config.yaml
image_size: 48
cond_dim: 128
logit_normal_time: true
norm: "layernorm"
norm_position: "pre"
parallel_block: false
drop_path: 0.15
init: "lecun_normal"
precondition_frequency: 25
epochs: 129.3
lr_schedule: "cosine"
final_lr_fraction: 0.1
warmup_steps: 2230
Rows from block 5, named by matrix and row number. Rows with one number belong to one neuron. Each number is 500 + 50 x the weight over its row's rms, rounded and kept within 0 to 999. All counts start at 0. Numbers have three digits each. After the name is the row's rms in percent of the matrix's.
# fc1: MLP up (model.blocks.5.mlp.fc1.weight, 1024x256), inputs 128-255
# fc2: MLP down (model.blocks.5.mlp.fc2.weight, 256x1024, transposed), outputs 128-255
fc1.265 096:533539570448526575533530544577576544586443483521519511503573476547451446419553557518512503495467537495586560421516481498464546456500531626474586525547508452534477524520458504483516460530503498548538646441508521615506536508519457491538514547448477570566498611456590485573525523491553619454539585505446562569550482513531475444502458510617489481500416453549531441538520554490541517587607
fc2.265 086:605461474534515442526521499377470567431489500523510486450455527540521481549447510538556479570536481489402467567579560597504499531500404468464485536430455512439508452419534512460406525435494513534507442573518508500515519504512476455467541522572516423447471417476427486434420522481462515558408483458538511429545525534492507494533542465488594471422534548539525525512451496489467425432506
fc1.266 082:553414504427483389436506398417496551503590539468508437558475571464577509459576536432470536500507435437504442419571547350485522468540463502520555432563504516405506439506492512603485541489501443547389427513452473593567543432486442397465501514512491594524447507460445533490474487543511425413550490550512473479546606502489516465451496545535497441552575470458493533513414480488552608498498
fc2.266 088:451594512446438557532534570498454397448389510552503559449462482456477503473460455592480486506515521519400495578523477600471489526508462546416443546459452469647509498575576499436505424533490626528631534538474519428450500508537530565540501469545475461456538528567504512436458488468483522531448529447480573470526457501435422499497563470412473561471460495499498454410563501489505481533508
fc1.267 079:572454428502457537441537472511460571405582448420484510581492517509504413451452580429545449609500477432523501556512526484489464494511500472518564461477531507492584530494430501532513462461541527497311543513525496491495516521568442519486483407478528486446607496432588441546550453537361505527554493466417497459549511516507548457457548524488493457557559498490504583585444507520500445540588
fc2.267 127:322514466497586566503480477452508478498443578573484582381479549508518529552589442577487558415507539546401468448556473484460554423585538493464503474504435470536444453499598477508488497525433508458577441477506509480477530477427500478522504544523538593519435466505534558454550527507572531450443570519487513476435511549475501492490522413504492505456471513508508499398522478480477538472459
fc1.268 101:495457556485544507474403537498541415454456472614457633508460434544437550491527586542573518523481492496513471593529443558515468542516551464482524577474567497531451420433576421480523520580493610493540487541416592516426590523490593477587521522570518450543500485474577494411590458470522458513522537524543530571521511506494545547384453585575438620575487564504536494518530536497502483485571
fc2.268 120:435605525565491544479546407471497522548521462322571389515480564490526444547500481532481471532472534528462531409484514521474488450523489627529518539546445491454507554569466548520451498389575429563429434483515483485478445475554429458453541465480425568542403517510489535573487570456523539465529403524453482466499521468512401509615574416427475473468513414500488472518466542521490499573436
fc1.269 099:488526480502421593472517476590497524506457508565495508458458462507543559380568528491525510463602562540555359407409503498485458416537470523585429465503486404403413537425518486465448512457565396483544540451488571428481603452477457519530472528511531487531585517558449441601532543538431567432468458487490598455542494549482590486491486507501476504500500562521498470508393545545527485490559
fc2.269 084:561523476466483467532437439509497500471490512473439504583486475567583530509516482478468484496549507489459500498566482425497556495621518502566513515562459467493524488488548476439493467604505511406544519504453487526502529496508452527571489522540478560551498436559522521489447487428529520396489565431510577505485485600593429583429386475549537456525491546492540506582524489495556454381462
fc1.270 121:481444444402512549523541501485505516509537501584513401505509510570556482537512483527519509496513481477482545525569463442458570544512504492563541568583449581472483536421606380518483479522558503500517444611546437548478463500527521548467511467440474589486456493380569448482518448581590518497476536542470493465532557524521518469515557494518537434566514454505460418484559464548446541438553
fc2.270 110:499430488545479496428487600462439455543474468497506567397524449464619566485540580451472478570413489500514481464421444437551488576434542566490476391589514497418569564404482449524493435523538443385553490530482468462447506432426505396490445511502506497541495546530496408469486373509531416489414480514495432485526469473539445591496550534491578404497494457523505456551496468526516457496594
fc1.271 085:525503482412456536414579494493583420450555551490472607505466534478561459505431564510490527481525476470495484567557438516542486505491464428478499444523458515507525445522520459460425435474555507535525526525482495381609528481520401473453527494567527529500488534485494445545437568531560497453544480475448553530544505546496501557405463357496533447468467476529471444484559473492514543504517
fc2.271 132:579482504602539501540432596455448561554496449516546380519551472543483462517587509525555376500514500531523464456440586501448539517567448607519484520561585506535459537482500546519581498503445497435488535469479467584424508489466531434506523510462451544503502456478567555485541442426471458531453493471566501524531563487432497397600513623472507511532529475602583527538441537525506460551428
fc1.272 088:520528546549495497405521458432480499534547475538543483487530552449478419476591496494487504520484555437509486501519505486451470512543471535414429474496447584492464438484505439461493436497493458427523384471430481499550612544562552510481500503466545488524506524533553495586490480569581491481557480491489525511558546468468490519435586517539543524507479554555492501494523536565421443575593
fc2.272 087:553455497397482548563520454473358482446404480440476497569510471522488504489494455495560580375478481556502533482493442556477488442525614468516574471522489495467571447440542539502577573498461518612523591495502471476516463529491495441501540517462501463535540485484439508509459468453437519484568457499489500524459530519510507472521505499389462504467517466480505454509495555464485564457455
fc1.273 135:555496471542505530519480459478528487452465514565432518454500533552534476477607546573521522498442441552555496571480506520499553500521547626566448411525412518502522478441569538514486444543419569457511546416449495475533495541449530530525499493514575498468584554678499597538428483529474535449490478443489520414441605516439552506506558574513494532571487512551528496516444419574457573512485
fc2.273 143:527577463506419509506561516561418503476493469544459503516424515553587488531572445515488524478514490445567490397482495439548494483562545471601483409421412495546463534526489502469582563485529464466499562390484530414535500512466543456566457564528507478417480483548425528595490564504475468462429442574459528544531595453528526447511566586480501530542466450495536516579459469464547439430453
fc1.274 100:570471575540485540392599443461492449448458439454469572500535482456491574510449467461448549434503553522578495451630601435422472443408537489482502509490464520458522549541573488481512493393522539407578482536512533509580516513476489490432404577575513664536572482424633497525516482467512437409513417580448530478458512459415532434564485528385524529498523580525476516461505481506518515538518
fc2.274 106:497546490458442515534427506431462598549511523552508448540504577557575401494610490501549475487510477510561482567348384536532540508524411497560488555567521480519404423483403512517499501561460482492439519534461532471446511505531519446524553402484550446464470549532532479467542504551415553606462583424521429493578504527533472513502540470586466433460466490494508469556591582507423489489499
fc1.275 114:452511493539481479562550506452492472478528471521420468552458432518505493511406455557492520548478570371516538407451465497440369494568438462538533474569531447449548527530558539557437465534457486546606573548466540511530504509569491525464474551483474475550370613496530516485441482471445608487498482509559367421463488529506535497558504480446486515507476518501510517565500497428512466439442
fc2.275 147:506510498512471551555496492540459452545530482577448488461470465564437452498373461540464488454490559395462527472430526445488441476572488478442495523550574444497504523505519501442453470497432531612482535476499519431524480603482455529458565565536500436502477563590516492532418580481518620458518424489632508471513487527544507480464567460501602550472518489521448515539446494501510486532537
fc1.276 086:492433472481606503438460505463477536541360395446507540598482491439523458532497475445437482546531568453479447486502424492478543532535485436430453452529538512468447477452586502466434489488530511482523516512418430522624540524517560441396507545499541488548475531526495487414449499467482442440525426473524450447552497458516539493558532461594466428514500542463489449453504486442444534501483
fc2.276 083:369513525478474461418525556535552465493576477545477417445492469586541526456518498511524503516493461510465552513459579440514448412489468531545567564464427495478471504491454501507541483502392470563402445424569443491447504507497463558600499430486486498461464494408548508534547500496496564516419500483437508556445505542459502493483489493501484512521484497493402516533412510455536452424437
fc1.277 098:534510419472464417480560477467525540418426559493542546605451515506505519481470533565579499525504447549511440503497541469543489450447452476531506453462574512543417473457463578475455523451415475561454460421507473402511450529532473430531523530445543563447643565427397405458496495532473522443525381385450516440464608557581522588445479513374512429491477452485555472505479461443541461507540
fc2.277 097:519435493559527540390507533486507495623520469564476503478552400492498439458526474458473415432536516407498506479458476535422478520541484470511551530552404422462606491584563440493519494563568555445491528584457530510505538430500490533480565422595517426538458483515566520527437540498498416558461522556494391496555420522445459473516459464617487488518545483563458537431486549523513584482412
fc1.278 108:535469500398486474522528507545531499441498447570446492544455489446525454572505601479491518590416516559539577384497518496514417429526486489450518394533477472540482393514452436505537482494552517581521520482457580495481543403460364484405537457459439474525587424519473488450448450500504502495450426624565585426542459464492475439435537492497492557499485565498571387525470452567406484534513
fc2.278 091:540479502491383544429444462532594476496526511453498547468455509547571468459436450514531643478497568528492496390479541409538501470498586524481492561482491505530589437471459505533552506548496524474492521484476448495535426369437387562516521506517485424491586472489490541485481544463495469400480439520556578594463568491448435445474546448476526419514538462467538490512538530494504457529492
fc1.279 097:541524630449538439516500462463443515413494500462497472525510466486508449428582518537575557522536559529447560492565455493505497395493482481508490484500527636437565545513540426479455470486580477521601633455481469571608402558488499574521590493476446511511520600479508534490514514565434474532536475480586470540580582589462522518501543544581482658521603466508582439543629528539538504509520
fc2.279 102:533504402521527487524498493505561497567530518558476514489539543513490536589465504510456549492461410475547492464508549492536533616450509506534512583507473393559481460463459550536528453500495569462386454591483561500448579477497561491535448567475537480495515429583506486543539496503512524435477578498483604515456450395549509498553479436451520382479402532549455536498475458464519553450488
fc1.280 087:491515517489542482484543435539490465465420554469519479526491524539484509468577590507462465479534528511511473557490484471521438469473480478491579448514506473546474527471509513422525447493484453489503515603465408435566540457521518546454556529520517468414579527523452495580611467483394524549521538424449430477425432417441499390488506530521637531448604500457523458512434477507590540440525
fc2.280 115:552426490478506471421438628489556517481532528581527509447491466477480454500453465487576492504437532537487485482449519569538592500544524531502567582545365524519562459542488506547523527467641523481431428506513549539438558544472496485501473477570513525491449434469550552372406527515587430415498465483513571525508546581527512540537507479470440478514432467556436541472577527466483534550407
fc1.281 092:502514538430541491528485496544467620457570528526561526479518466530501563429461533508586486496540581400409491544575463578524578466563486513533410467517489460449504502496462425441488464485623453488559583511479553528403513462574530430471460525549436545492475526478439458469579395488513640490513516437496533487473573562541532469525446484578503527542440462509555544516493576500450438494497
fc2.281 101:447433400523518514434487424456575452542493476451415513467496566443390465555575381466446485505550508557563541465429485363628478524429534531459539535498445578555517539451469472585540522507345480423467547507493412566590483502498492592534505402459507539511457466504520500471436459511536475524436497571451447492472426444481449618416527457419538582515491518392532468551508416493550478434483
fc1.282 097:514508546449484531549545485479569408513470444432570551427553483584504453552467501541451533512525522522491490555544555483531357521473467535449501613546475520508450503640486440547605497493473512500551563446544474426492459607503397567424480546461523471545578481484516524484429525536513468503512478435568392475599466509482462529447535478494482494531447450466601479473470584489554514510437
fc2.282 116:554496530496465431452445465505497555461505564545479499526440493425528624477502531489501476501516536489440543455489491467445613471489524435545469448453555461541555463422489601468447516504563479452467419555432477579511496411599584471561497401575437552507474454508483446539526477519505523474482507538405561453416480473511555456565438479466503479502515517597463567516541416557473486474542
fc1.283 136:535554536496534515555554433520460530503508488505531455465473446571530556515459527470544533502512558580506593455455422461575516531525455489531464518509570563459502437425479541609494511513465510470444498473495405465437574495628442469536638601484444452560500432588508582481545524537550377584477544537487438459481449455511556481511503516387511592498608489430560401465476370524538500530488
fc2.283 127:656513575520555485596470456507584466486541494489499445553433471455495487553480464440465594436477536506473467530425452479475614466505564494558446507539622480585564484401507478518546503523448470592556489528549502447520526491552476478534529561500492443505518509578518577433495486495534410512436542473608504458493430494505511535492537507493563535447486541438505443416461461477517561432555
fc1.284 076:508471458547557505499469493510513501573448469520485450399469492545517535535557458434521527412457399559421390616508457428442484505412409452485428452475457496500437488481514486399524355460488513437483471471450584461466468411482556460393541440425497539398446494480423505451464519471430440418469560479518436454552540490518483402427556514434482477438500478432519483476509468460554625489409
fc2.284 105:443549519460489517543500485495499564448561491535559501589487534409484460485498552515446434543500560506562541481475527493536503504501486539557510468541470513480564500544512517541532630561520478496532548539523479500510478520549498528549507535533485556542542498529490521529549494523507510503462488469482458473486489496478475574526442555523513510465477459539552465520554500520430459562564
fc1.285 101:507545558529541539459503465469566438410582463532406527524486523495538525464402525460428485553488547530527580662512527475435494480519472502547519472584568496419446550511497462467543515544452602510593549566407505421498534491461492420523576467520473430553554532530556550532430552529497501444522467445529518523518461551452404511447442480537523541526464592494545520503473542426500471463365
fc2.285 116:536464529557515427572513449530440550592422524557583588528623516504497411463524538500556573491546476485466498382524533513525469495506489469456487494464470576547516539495540478503541528442516528512413522421607465526482457477507456521511475565468520551450533474464443482501544517476493530546504542601466430573586579464579565448560492530515519554551580492536517490468529446512562533535720
fc1.286 105:514362469580528472438545541502500498558507515624564543478353534474551498517437531467478538523566433534605508434554510523472510549516493523451508497494527510516536511535599533496483465594494490543562527408601542522629482507569504436487473596512490453540563558487522505480552488573516471548561535480541500523474527407488514594538516439525590544570519435510525506528540549487500509508493
fc2.286 079:592586581465477489570499522451495414476469603540465507463532485546598477561530584513529511521450510474507417570476447483464654443409480457437510579438513515513568488517457500485563541485577514567569446626463514533425594547531569514523504430442531470498424486375449409443525485499573491424473455514552527477528473510562492466504569583489566456464479528556515532536432481508465510592515
fc1.287 096:484476383471476491513562458492465560470620442566534490487430429482527483563481453492585490492405429422576525482561534466527546489519442481455462411605490471575539491503529456468581485516483492405525473430524431486460506504559455448417511534567521486532481525522534439497545424438416524397566530480458545451489584532503473458421511416482558560486483431538451553477659543497534527492563
fc2.287 085:487515559433464529463495504491528397503380482526512528522569600500480519433563476491473536483520549625507462527512489509442545546457518484535469548486468508416510535557436558520490486538432585514481570636510501545491416524427493418503470516453460504503421458503434569522480547555534445529419440441514451575497479526484505562496562545479531452529500471513519416559321496470453437459487
fc1.288 113:538599508492419545414480513576483420488498514496488464431575519455547488571458586474511382584547479469534390513485442514439517513526490551590416480525434489527581469599532500618582510551553519537572542601562520556466516552499600480465537562476501558532524515471486581511526538558431491392599599524568495473489529561503501522465440537496525491546471555518414513490529523521490605485545
fc2.288 096:519444582485502471531472462488509585483538511495416500551481559510469524452533413521465596507541572448536592514558520569542457471521517492451633458518647514508445531388460526462457487491434556433472476487429511415514526456522414529482494472559476531519529547490553489485460382480539494435405499506524473472587466473449473467527529468502487481559544537467552494533531521538509449500510
fc1.289 108:556465559457579597534484535486455488485515512520522529564460524520571518540504552502487459572537522503539567508510533544444508543547495548640516500555588522487525483517489566557461509516647558584540544485590467423502525569555492426521635515567516536595448486545472524534544535566484481469571552495513475495543547606549535478572579471513574562498494516556579530537516524570488491507542
fc2.289 119:395484460548501541477499517498481532477499503494484443468478495500422441496531477532531550456475451478469492526532512509526498530463462511401457445528501544465480547458515449451596620518416461427464486553484593504471549452483465553511461526434511573464689508469413538528516427432565576538539487558438464528486392396503519554473529562494533493519467495436471475497526421506555526496531
fc1.290 128:555460462440509490550480492470460545509426586563498540499483524470496543470499471428488488482505519547586623565573496552481448398494501457521543568503546429488406514540479520529577499380541468512471534509483454481462435565442446518428554498483586524639541563562485460594497472504546467505450537552423523580529463597489446604464512436483551453513485520489521444447446457566588518486505
fc2.290 120:553416547558495602563425568539388351527508427476507535539463506531488496564480441502497455601542465446425442504518549469525518514488473464560503484587530529531425462531467490453488551492465481507567452491602508538560502551442511548556466452474530432467484487549471556494546501503395582566352462534529494537575531448493477424436568521488497563508507500556516578495498528515554541520553
fc1.291 091:467501476468456563501481425488472498537578486471542496526504484475546537479533502455462503543440546551495495533594480527548518447522522654510516487555473479560509504546559550608459574572558531410362478555509544467507537423597546447501425428473494513466529416400510412506540446484468452517590557497493464521581529372585558455493461512515461504565525493474467471540535524498436499439630
fc2.291 106:504436509557516443543517503539495500453462537528480515503463593555481516576482535542542475513474467440498518546421505510450519540495531371461517481468554475436548468447434401411512406431471487524586559483491418489441483574448489528537558584568480500575462561548531530470533523458476510477426511433552539377446514576431452565477499470479453455513469523525469465516450485481565490554347
fc1.292 094:510414477508428479552543538452504451442482561519581425504470491517431523466475404382439534504467534511541485506510417506494559477410482519538498484409438428555481538422523531475390509585485482517486551508526476492506551483386440440505588508523450495480373466510532504500575418576483528504554488443438496443568524459453471501420464517457471510526541468463494490489443557528483422456534
fc2.292 102:459585424475579438423488546461447534474468496524428627461488473479485472502539545599518477468508461455456479464491550475527548485560438490499505454612496492440595494548458485606558472413494443413529436456484523544537494502521494460468414489489584551490575530516496510504469588409464505505421460470454500544473430512543505525566446459549501484522473468520488504469473439495550535559499
fc1.293 099:481443411411537459465481424401544583459477518508448636567448462496436538431438489498531463467449444477476491438535416478519433456512350542482484487441564567377537524476462573532430573493501486420530540498418528487433504453562480471496507506520425528429474520435426480505499517489472539448512410394468471446468518603469485530439448564489455427511526388599522504536502561483564517470534
fc2.293 099:512550528520522556505538575598486419456517479538516376413534525545585374553565464458521545546557491528572502527456600476497547507465530497515518480561399515592468475502500453453567432462461557549500468550537523450527491522517492501463447546444574476547482484553560527481548486523514476586469540459505513528478515474487449525554515553486587470465514572402492409429416487481405501600456
fc1.294 092:462495570549474416458499564549453527575570511467512529522539561544534527461535518569548498552509505541524566487620534555486524486470556519560457546520464466587532453486587516491553540462474514473484515521563513569511403503485458588514498558462590552468477513524491564485538470453509518484522474529496541576490626641531499549524467546506519598484550551476505581443405560477464454416464
fc2.294 092:529496491471590518524462477525518400465498483506515565469512525448482486533500521514519518550535523553550433495438553541487435492535410554446404568500497447463568533532412482541464462544565491546485503508438455533472616555461558412467487510483485438606477467546623481559517588562498453541574485438554494449490395437503515502536528465471487467495527441502502461600565521403450479621526
fc1.295 095:479494459462508538529419500488456600560479476532568568532513514450347473518438467456541501498475512534554469534491338601486393485603446514488523525506587527399470458367472474428400448457587499414607446493513510555426509506506552526529445559497456524437496531468521492477485497453524479526501459477496425551485556458465418438457454501500509567516443480488525409558560544454560497438556
fc2.295 124:367472476496484486501554445536617414446482485509417541439390477548560549447463442538412506488508502454415502523478575383499564520459453475517446438470492543576560575593549469575585522577495459547406486456491470442532504497476454429512489484493516432572488585513555561459446571560480427542465540539488476535484499476532570525460449506578420451507605500460412600498490503524564493559447
fc1.296 115:527487511597550550461529514521517449531564483455557553511541539544547514516510555531616524542496591567530581571523503566573447487542531604579535560553564549550527533556479493490488505494596541544502564517458466544528564592514566493551631556591538496488549559530459555407543518514572541505491430545484592563514485536530519538543536459563513530593523490583608541517538507506514471496544
fc2.296 096:554578473394417513441507470553453492477450478500471447494510544510493455429532462480398440508522485507539391519515463487490523536472512456456513451544557513475506503441431542522553592533456453467553543575522509456450454453517426496415416414501532524501502507456500528552433475553416522572530508458550486428519571516509530493436399613515525565416526583459523473522509491526450532496548
fc1.297 105:526392495521489522438557606504522451509580531535523567405375531512534570528471466502471507615516513500476490504564503457586567550539540551533503540497546516506459592485546504562522571567498540412542516462534544440574530550559478490536509479462536518514487427495488475555602533640501504531653586504462502561529508485555589506534492500530632634501540399476611574537493582568488421525481
fc2.297 101:564615451497554463518522472535543543554426497418492447598609455487503450451530534496539478446488532554475502558499494530378520494422469427507428518570488527531586434549471545446547499461515495575475517518548504550407502495502531494474574557581517525532492531474516494548530509395465533457385484525531491467524488539513465492514608512474461376483442538560476426447556496463551617492507
fc1.298 099:484617553534545565511483466530572520625548607437578539579507549512534509516487545502553490515571488480533422591495466540522542450507518474574493446494505486602509543527569575536488616498531532545529447464536471593488568481557518511531487468541457553485523574551458546575549566492498574462542453590581479524535569513481469593583540478437499514490560496509562598529512565496524507516492
fc2.298 107:615503561505524459527502586419493457469502494592475477493520481486464528516484541477464442534538501513540581531524513515537455545465448532517528549459506487348578513564512474522493390501483528518536454483556518549519442527477567417524526575573547432547495551497554532516486462539553448455457476489437501489524467551500499456507521518519467550559541482509485473523453515488470529603510
fc1.299 108:543532558534524491472591454476482483518434460682511519507516602492500534456450467492555528538511473432507453532537543512460456418579515594537615519466490465417471425539519496564445518562456453615536446475426485551559497502504516460576508561577556539553506554464528609533481601493542556471515545581515546520523482517443518464562441476545371528486493469494521566515557605491478472518532
fc2.299 103:508521488442555550460429574463463553499526500373522486487497431463538467571575532499462432489514562582464562507529435508514544568433463535440453463547545488529495604520509512485503462536566504448455524514583537473459488502499497470451490378427367545498544497500464419509595414509452561505507435411511451542528535458552477640425499531524588494586512521480448486439466439510509535544460
fc1.300 092:477475470443469486509493440511441481485502417611486546489471422506447516482580549574496514540508517510424439511461477518496458487533475454433622569536478448500502441381509487543441502458575603487490527527485493456585489547476480458525437557486525569564591480444531563467530504496473538503534628501516445520435405600488531429447463477511504488503414553419521487578500486484484511484601
fc2.300 105:476487491539524548457533617505523484479409530417472394511492563535614474490476475432492409445475489581507490464508478458459475501427530564453480475446496552486530543536432535434532513511470490515491468497483376476413494467489519489470574460547445398470466488595506479497461461525473511513433402548483520508534601439447433615485407529452521501551572438538541494454491553483504476566373
fc1.301 096:506487432445544443458430459445422562426489473536380450402474471499518443594554394497527449524450480593485615503522549484499532505521521548494493503524498549476484436475486429522494442471454468454570658483512591555552555440446533503419543598495422449482528466513492568512485507437468475434568476408464523431646499544519523455501549556519412558531456497508435462486454536537451423492420
fc2.301 121:526390546470452569512601522482560373531481534427536523497536505534525525388487583473503489517561524444522393473500417450515489496519471447500524464449494480542563456469613534534543499538491512461506439549552367457401443487539465427604437493525571493440403527502530392453461494514519517532499532579546497492425492507492432577453494508527579515482517461446569538471462426517515569519581
fc1.302 106:535484517489512525540463455413496456500526446543496503556483516489521500515561489473589481481450538471516581525464426511536489461519580459598532538556544519475584464419467442492487509570505409539436495472522535534489563538521412457556588477516503440571616448498503530343532552517551442466557540540492502436593474558483477521549540455523563487533478456476568512468558458512491556604556
fc2.302 112:426536413525494442527539524529457607521458515500490513467563463522475497457473468526375560556549443480411407535512509466452514605536419545488545482522421486526455514517447536452522499493396561499556493544470505483544519476473542460501398549522584591466460592463491472627449420488441535465486466411533480488470479447507452437502459557509365515434530532585485471463473581486500529427493
fc1.303 091:529432420527562454513539501436451492496491533463533566493552501481459536482621477452495448529485534431647422475507518502539509487446463496409464443535510528492503579497529439442481396455479449507553490515429503398511608441539499467518462521480463414511504488564543423562487455510463478435539574480456453481573466477500533455494526576537544496464587584470563470531471488492475522532533
fc2.303 089:508504564511489496507491496487464491518587479572418417498481517511556477437439490578549459457519528451404503568465429485523493432568501419522567490554567541515512414467531568513565545487468504449455584414597544542467373489584537469424499494569489528511534517446453607458477420447516539595498454519527514444462542505500552592426470502476448463494410475386517581448523518504471473518435
fc1.304 107:615513513503467506506540448523483545464426587587530422438472477608519410503503503441388508543466519519432448591399482452512437525468520480565494407423517471470519540510433495507529497581495479507447448445518517488582449400488573518495460482602461539371576626483501534491556479497565357550472556481420502485454456518489480492476522487470440556484496506561528490520585589523494539464538
fc2.304 085:640492580490444486578452478540508532525480508471479518509453462502549482451522412553518473535460461490514502479442499484464514492564473461556456594446544429512493429478516510459518514481465457538414447507522490505443464430548557473434494536482568450480512473448548528433428510504502526524497500501515674469406507497465453499511495465544542465383491495517493535546489465478494533531472
fc1.305 098:600423518478490529421467477548515645439503570507510482497520503376517488579517458400363413494553491471500500556490564467542404488465539544542519490441541530615483484516499551521529556401486446501490457496573501449496464512472449478440456498493526491502552507516556505509458518577519534443535403516467452541515537411574408526423544460538404504517555495503430496436424483440492440507438
fc2.305 079:491508409536517459529492496414577429520550566535504539544583545514481495499559566505577466565406370482517518519460541477516510503457538456451435516497449491513503460564501571478510551496537500497562551522503443565537446542447529483575518436531507557478503483512471496479501420462504488488515535502454404499416446478540457510508506472541525534398463456508466517449470514432504507499477
fc1.306 106:581449487472539417507466520491577463387545526471546490577543523527483519569499533512488520561522512572526459525543574468476469465527579486590490563567602586496509448520542595525532591576413511482452443459459542475446459553481483513554469509500440583529467498384519442454436515503499455429615433453578555447530538463531394577485574490519577507506446470557531466546454425459568558560569
fc2.306 104:436463527513514537478561518544479562627469510560471545431525471496488464456535466501514469434533495421451554489505431528503460499509402533489522462416415458570521553495551465458499457477576479475531541533488491535532583479525481440441511549550522476480581515624468558546563436471460485550437512514393437505494465542438555468522380522503369468587569558463448544423548585552454536453464
fc1.307 100:422496585452574470407481566563412541354553529491494484587458506534427507479495461447636552438536471520481550485441394514509475472444427615561493504604452386581519433549521477507448428501475573503439484430430554495486519506548526495542473472552558518402463467462407524526481523553478538525464576496572483517477533576482584557589561489451436514444524476541567495465525455474434474489488
fc2.307 090:593550515502534477457478562573516489390558556463418596548523481433510517466510501487548519441428486573548531547514468471451495457464604573477424529538548457574413470552550428503465394537486549533437483431509552462456487398487489541489488396547586367430516490472435499466474463562449579543564592542556529486486470526513537524486520431453551522495538471523501436488483452456453425450515
fc1.308 095:470422490527543595407624509474486519546469524437447462488512470424549568468518515496461495494575506579454562483531488613568474538507406520463551555516416369490485546476466408499518450531511468508562537414583504447488458447500476515435478426583419462490522498445556523558603449557445592475446521531469470468482563417477486507478500512476468449600575576516431535483424487508523491504412
fc2.308 109:510500480480550489484466624463508449520468491530574520568507483479463514476490576498461537538462398528538467439520497473478474454522367491368497494500422547495463393550526561482460410539525487486444528544426447578471389507521523479483508543526519524478433486413487571546430494432547653554517456497514416524488512523552516470513535508413470481483475427565472577475478529455477383473468
fc1.309 100:526521527501474585525545520535495449488516495460567523542520553500575551470580569497470601501575456492508535450516507481602521558523555565470603582544534559490493532503527519497481571530531481547490554503591484482569530551522516530479558570554525514523544548481555507535553540550631563501541487523514457574456400596510485497518476537497469550590531512425514512590601569509441564527569
fc2.309 107:594485443504571505512503468517533536549540434481505506437468502480483454493430393554469561589524493558423448523535470497454496480495489448532476495584520516462459505504424508612527563488482514463482467455483568511450473494550542453524483405560529505477516529414489575474399587522476479476497555515518553425480559486572550531568365536548478508461528501563564472507392517580474461413469
fc1.310 095:486459555458497479446559508560494547543537454528524501566494481592499444549563614490501538525482476587514534563652449527560533553503574524587587540500506533486516525540570498546535488530584583576479547517404509643453498459451527563491500524510541477595433511540515530554518534556426586484590519583546474568493446538500509547620449551584507516573411497467520506545513443526489565465547
fc2.310 110:395408431605507592444472497437502487453480504525531480434444538449529532460498452495486480412547519431538423436437513483479570555609552540457442480495513574582520522504447468421421542475421419477493434479595514424542473541480474453604516482538430560417574492489518507465482517505593428561468516441519533432555520503493479481403505492513547457414554488540495603540552525517545470500377
fc1.311 118:508518464515462475499481506504507602566585508545537511497426457474608582468417568548532610541586488469525372453497609514516414411537451489532443493532447392439522545470520611515468502498494517543531476474456486557512553427465497487509511446510439537505531554587385497498465505507475520425540442577560517467480521504500493499504517517490538499527573633577495467666505478518539511568581
fc2.311 101:580467509538434495391536540502534564452634455491495507444459410501584552513445560530475538516546547484464483474463520414454491487492583458466500496475446430448443524491440521451523529457503531517517386450462501485498454504531464387581457516570472637512513464535433522532480385534543545418418494487414595489443534524462482502507528510459456487557555456503596556584474542477541546582555
fc1.312 100:453478492509519493413512462629511475464526461417547481571522494450496537504514515533538510494572516426448485539482457484579508569482555533450477483539555512455492456439461444478548565483492459400577565456465521412487478515495522463497528492502478488505393437472442472454516513534506493561487502438449476515446539482457550514431515534464489499523406416449444496450537384403426516548542
fc2.312 082:494499498532511546442475551550477446460570470566422503385539405520553536477456538496525447523560486360453526632603463567556527522616560461455521499513538467532421454487441414519509509518508498443584520460470464532519492479544515536478467481470543450470469499524486521507485492464484524507525495456514523489540538523548465476534543484484435501463450461475448587501516441475532537480496
fc1.313 087:532427454523410466564440467418511557479546556446507460529577487487530488485507599507495597461485538495469506458573487479483408532508465507531464513416527524569500443451547446479475531499536484509545509472421506451454475400399476469491492530469469477520470567454455521516489502482493562422484386462573504540460593469517499448454542580549498441540527444550466359407441477465523468529446
fc2.313 107:505605543421598488515551639438502482440468448538517571424380451491495492503582456548530434475505525552513463522447515462554550471432398521519614484539431466442517490465494536501537491528408482537520541577540512523519581539490536401513529494581458522472532430534509410438457520576458545593490634453444460508472445484457471519555546514452494564534440582505531445592492588482492557543467
fc1.314 100:509518482471488537361528471442431555538485441428486523566359506512427473454490493479469665469505445488511519522568417471527441534560436467470497432442609485466508515512488525431522502442509574457516498464477471563609534483600480546479512560594395495498439490521481532470550404438459394567582561508514458561458546522457605481550426508519524512551474438491410467422438402526467497517481
fc2.314 089:531406605493523483514449534481562464508624542492547434419560472487597546607522493479417593535520562493474553481442480545508506452432493483578451586541478460481470492505549494453485463551469460522449544491549528396467489535525542461512484392465482572472530486515448511535484424592448395400520444393559480470553543511513537535446593528550510514556491521529571435527494487462524440538531
fc1.315 120:524484530422487475482450510542511610472446476545554430552496538482540465489440416587408494466564529488578481420399494463484513458486465501495474452505490543489453543498473602521565496425373441543458421431548418438529499478587389530528467465460556468421522454645507579486369417493519502529517503428465495583525533498517449550447474474571458383482584504444543543523519470439445470478457
fc2.315 079:499476446523482465524566580411599454577535546508502472467433470457531515522515459501435490474483488512514516486569522517488478457412550435527489516486593525535411444535499466511412507479488428598491505583481463437557558506480419590528495429521516419576454484489506532455523510430484462539497499482525588500420543484425531535579505510492518487371557519544489560525520476499545474461483
fc1.316 106:529424531557456577496590510471519495475549522523523558555489506457594482482558514530524517550483423481543557508528484543462488550529461551555491478499468509465545420570619553521361458548691591574457500490490560410561555545559449432626515593546436461499464454511472499525480525520526454457448461585463573502496491522552544513576581603486555502503496543512509494466408531573551439522484
fc2.316 094:575569495420577376491460593502455554514458532445527488388521438528400484512484469495437357533535579501501457431443507455529509449517433485433464511475557526545480561477404456549640527476421415451495481497457479576420475388527536453404531473469594634504467484515522555477486565529488544496520516372529403490503504480489469560464455491573489526440500511547568532523590479487479504552486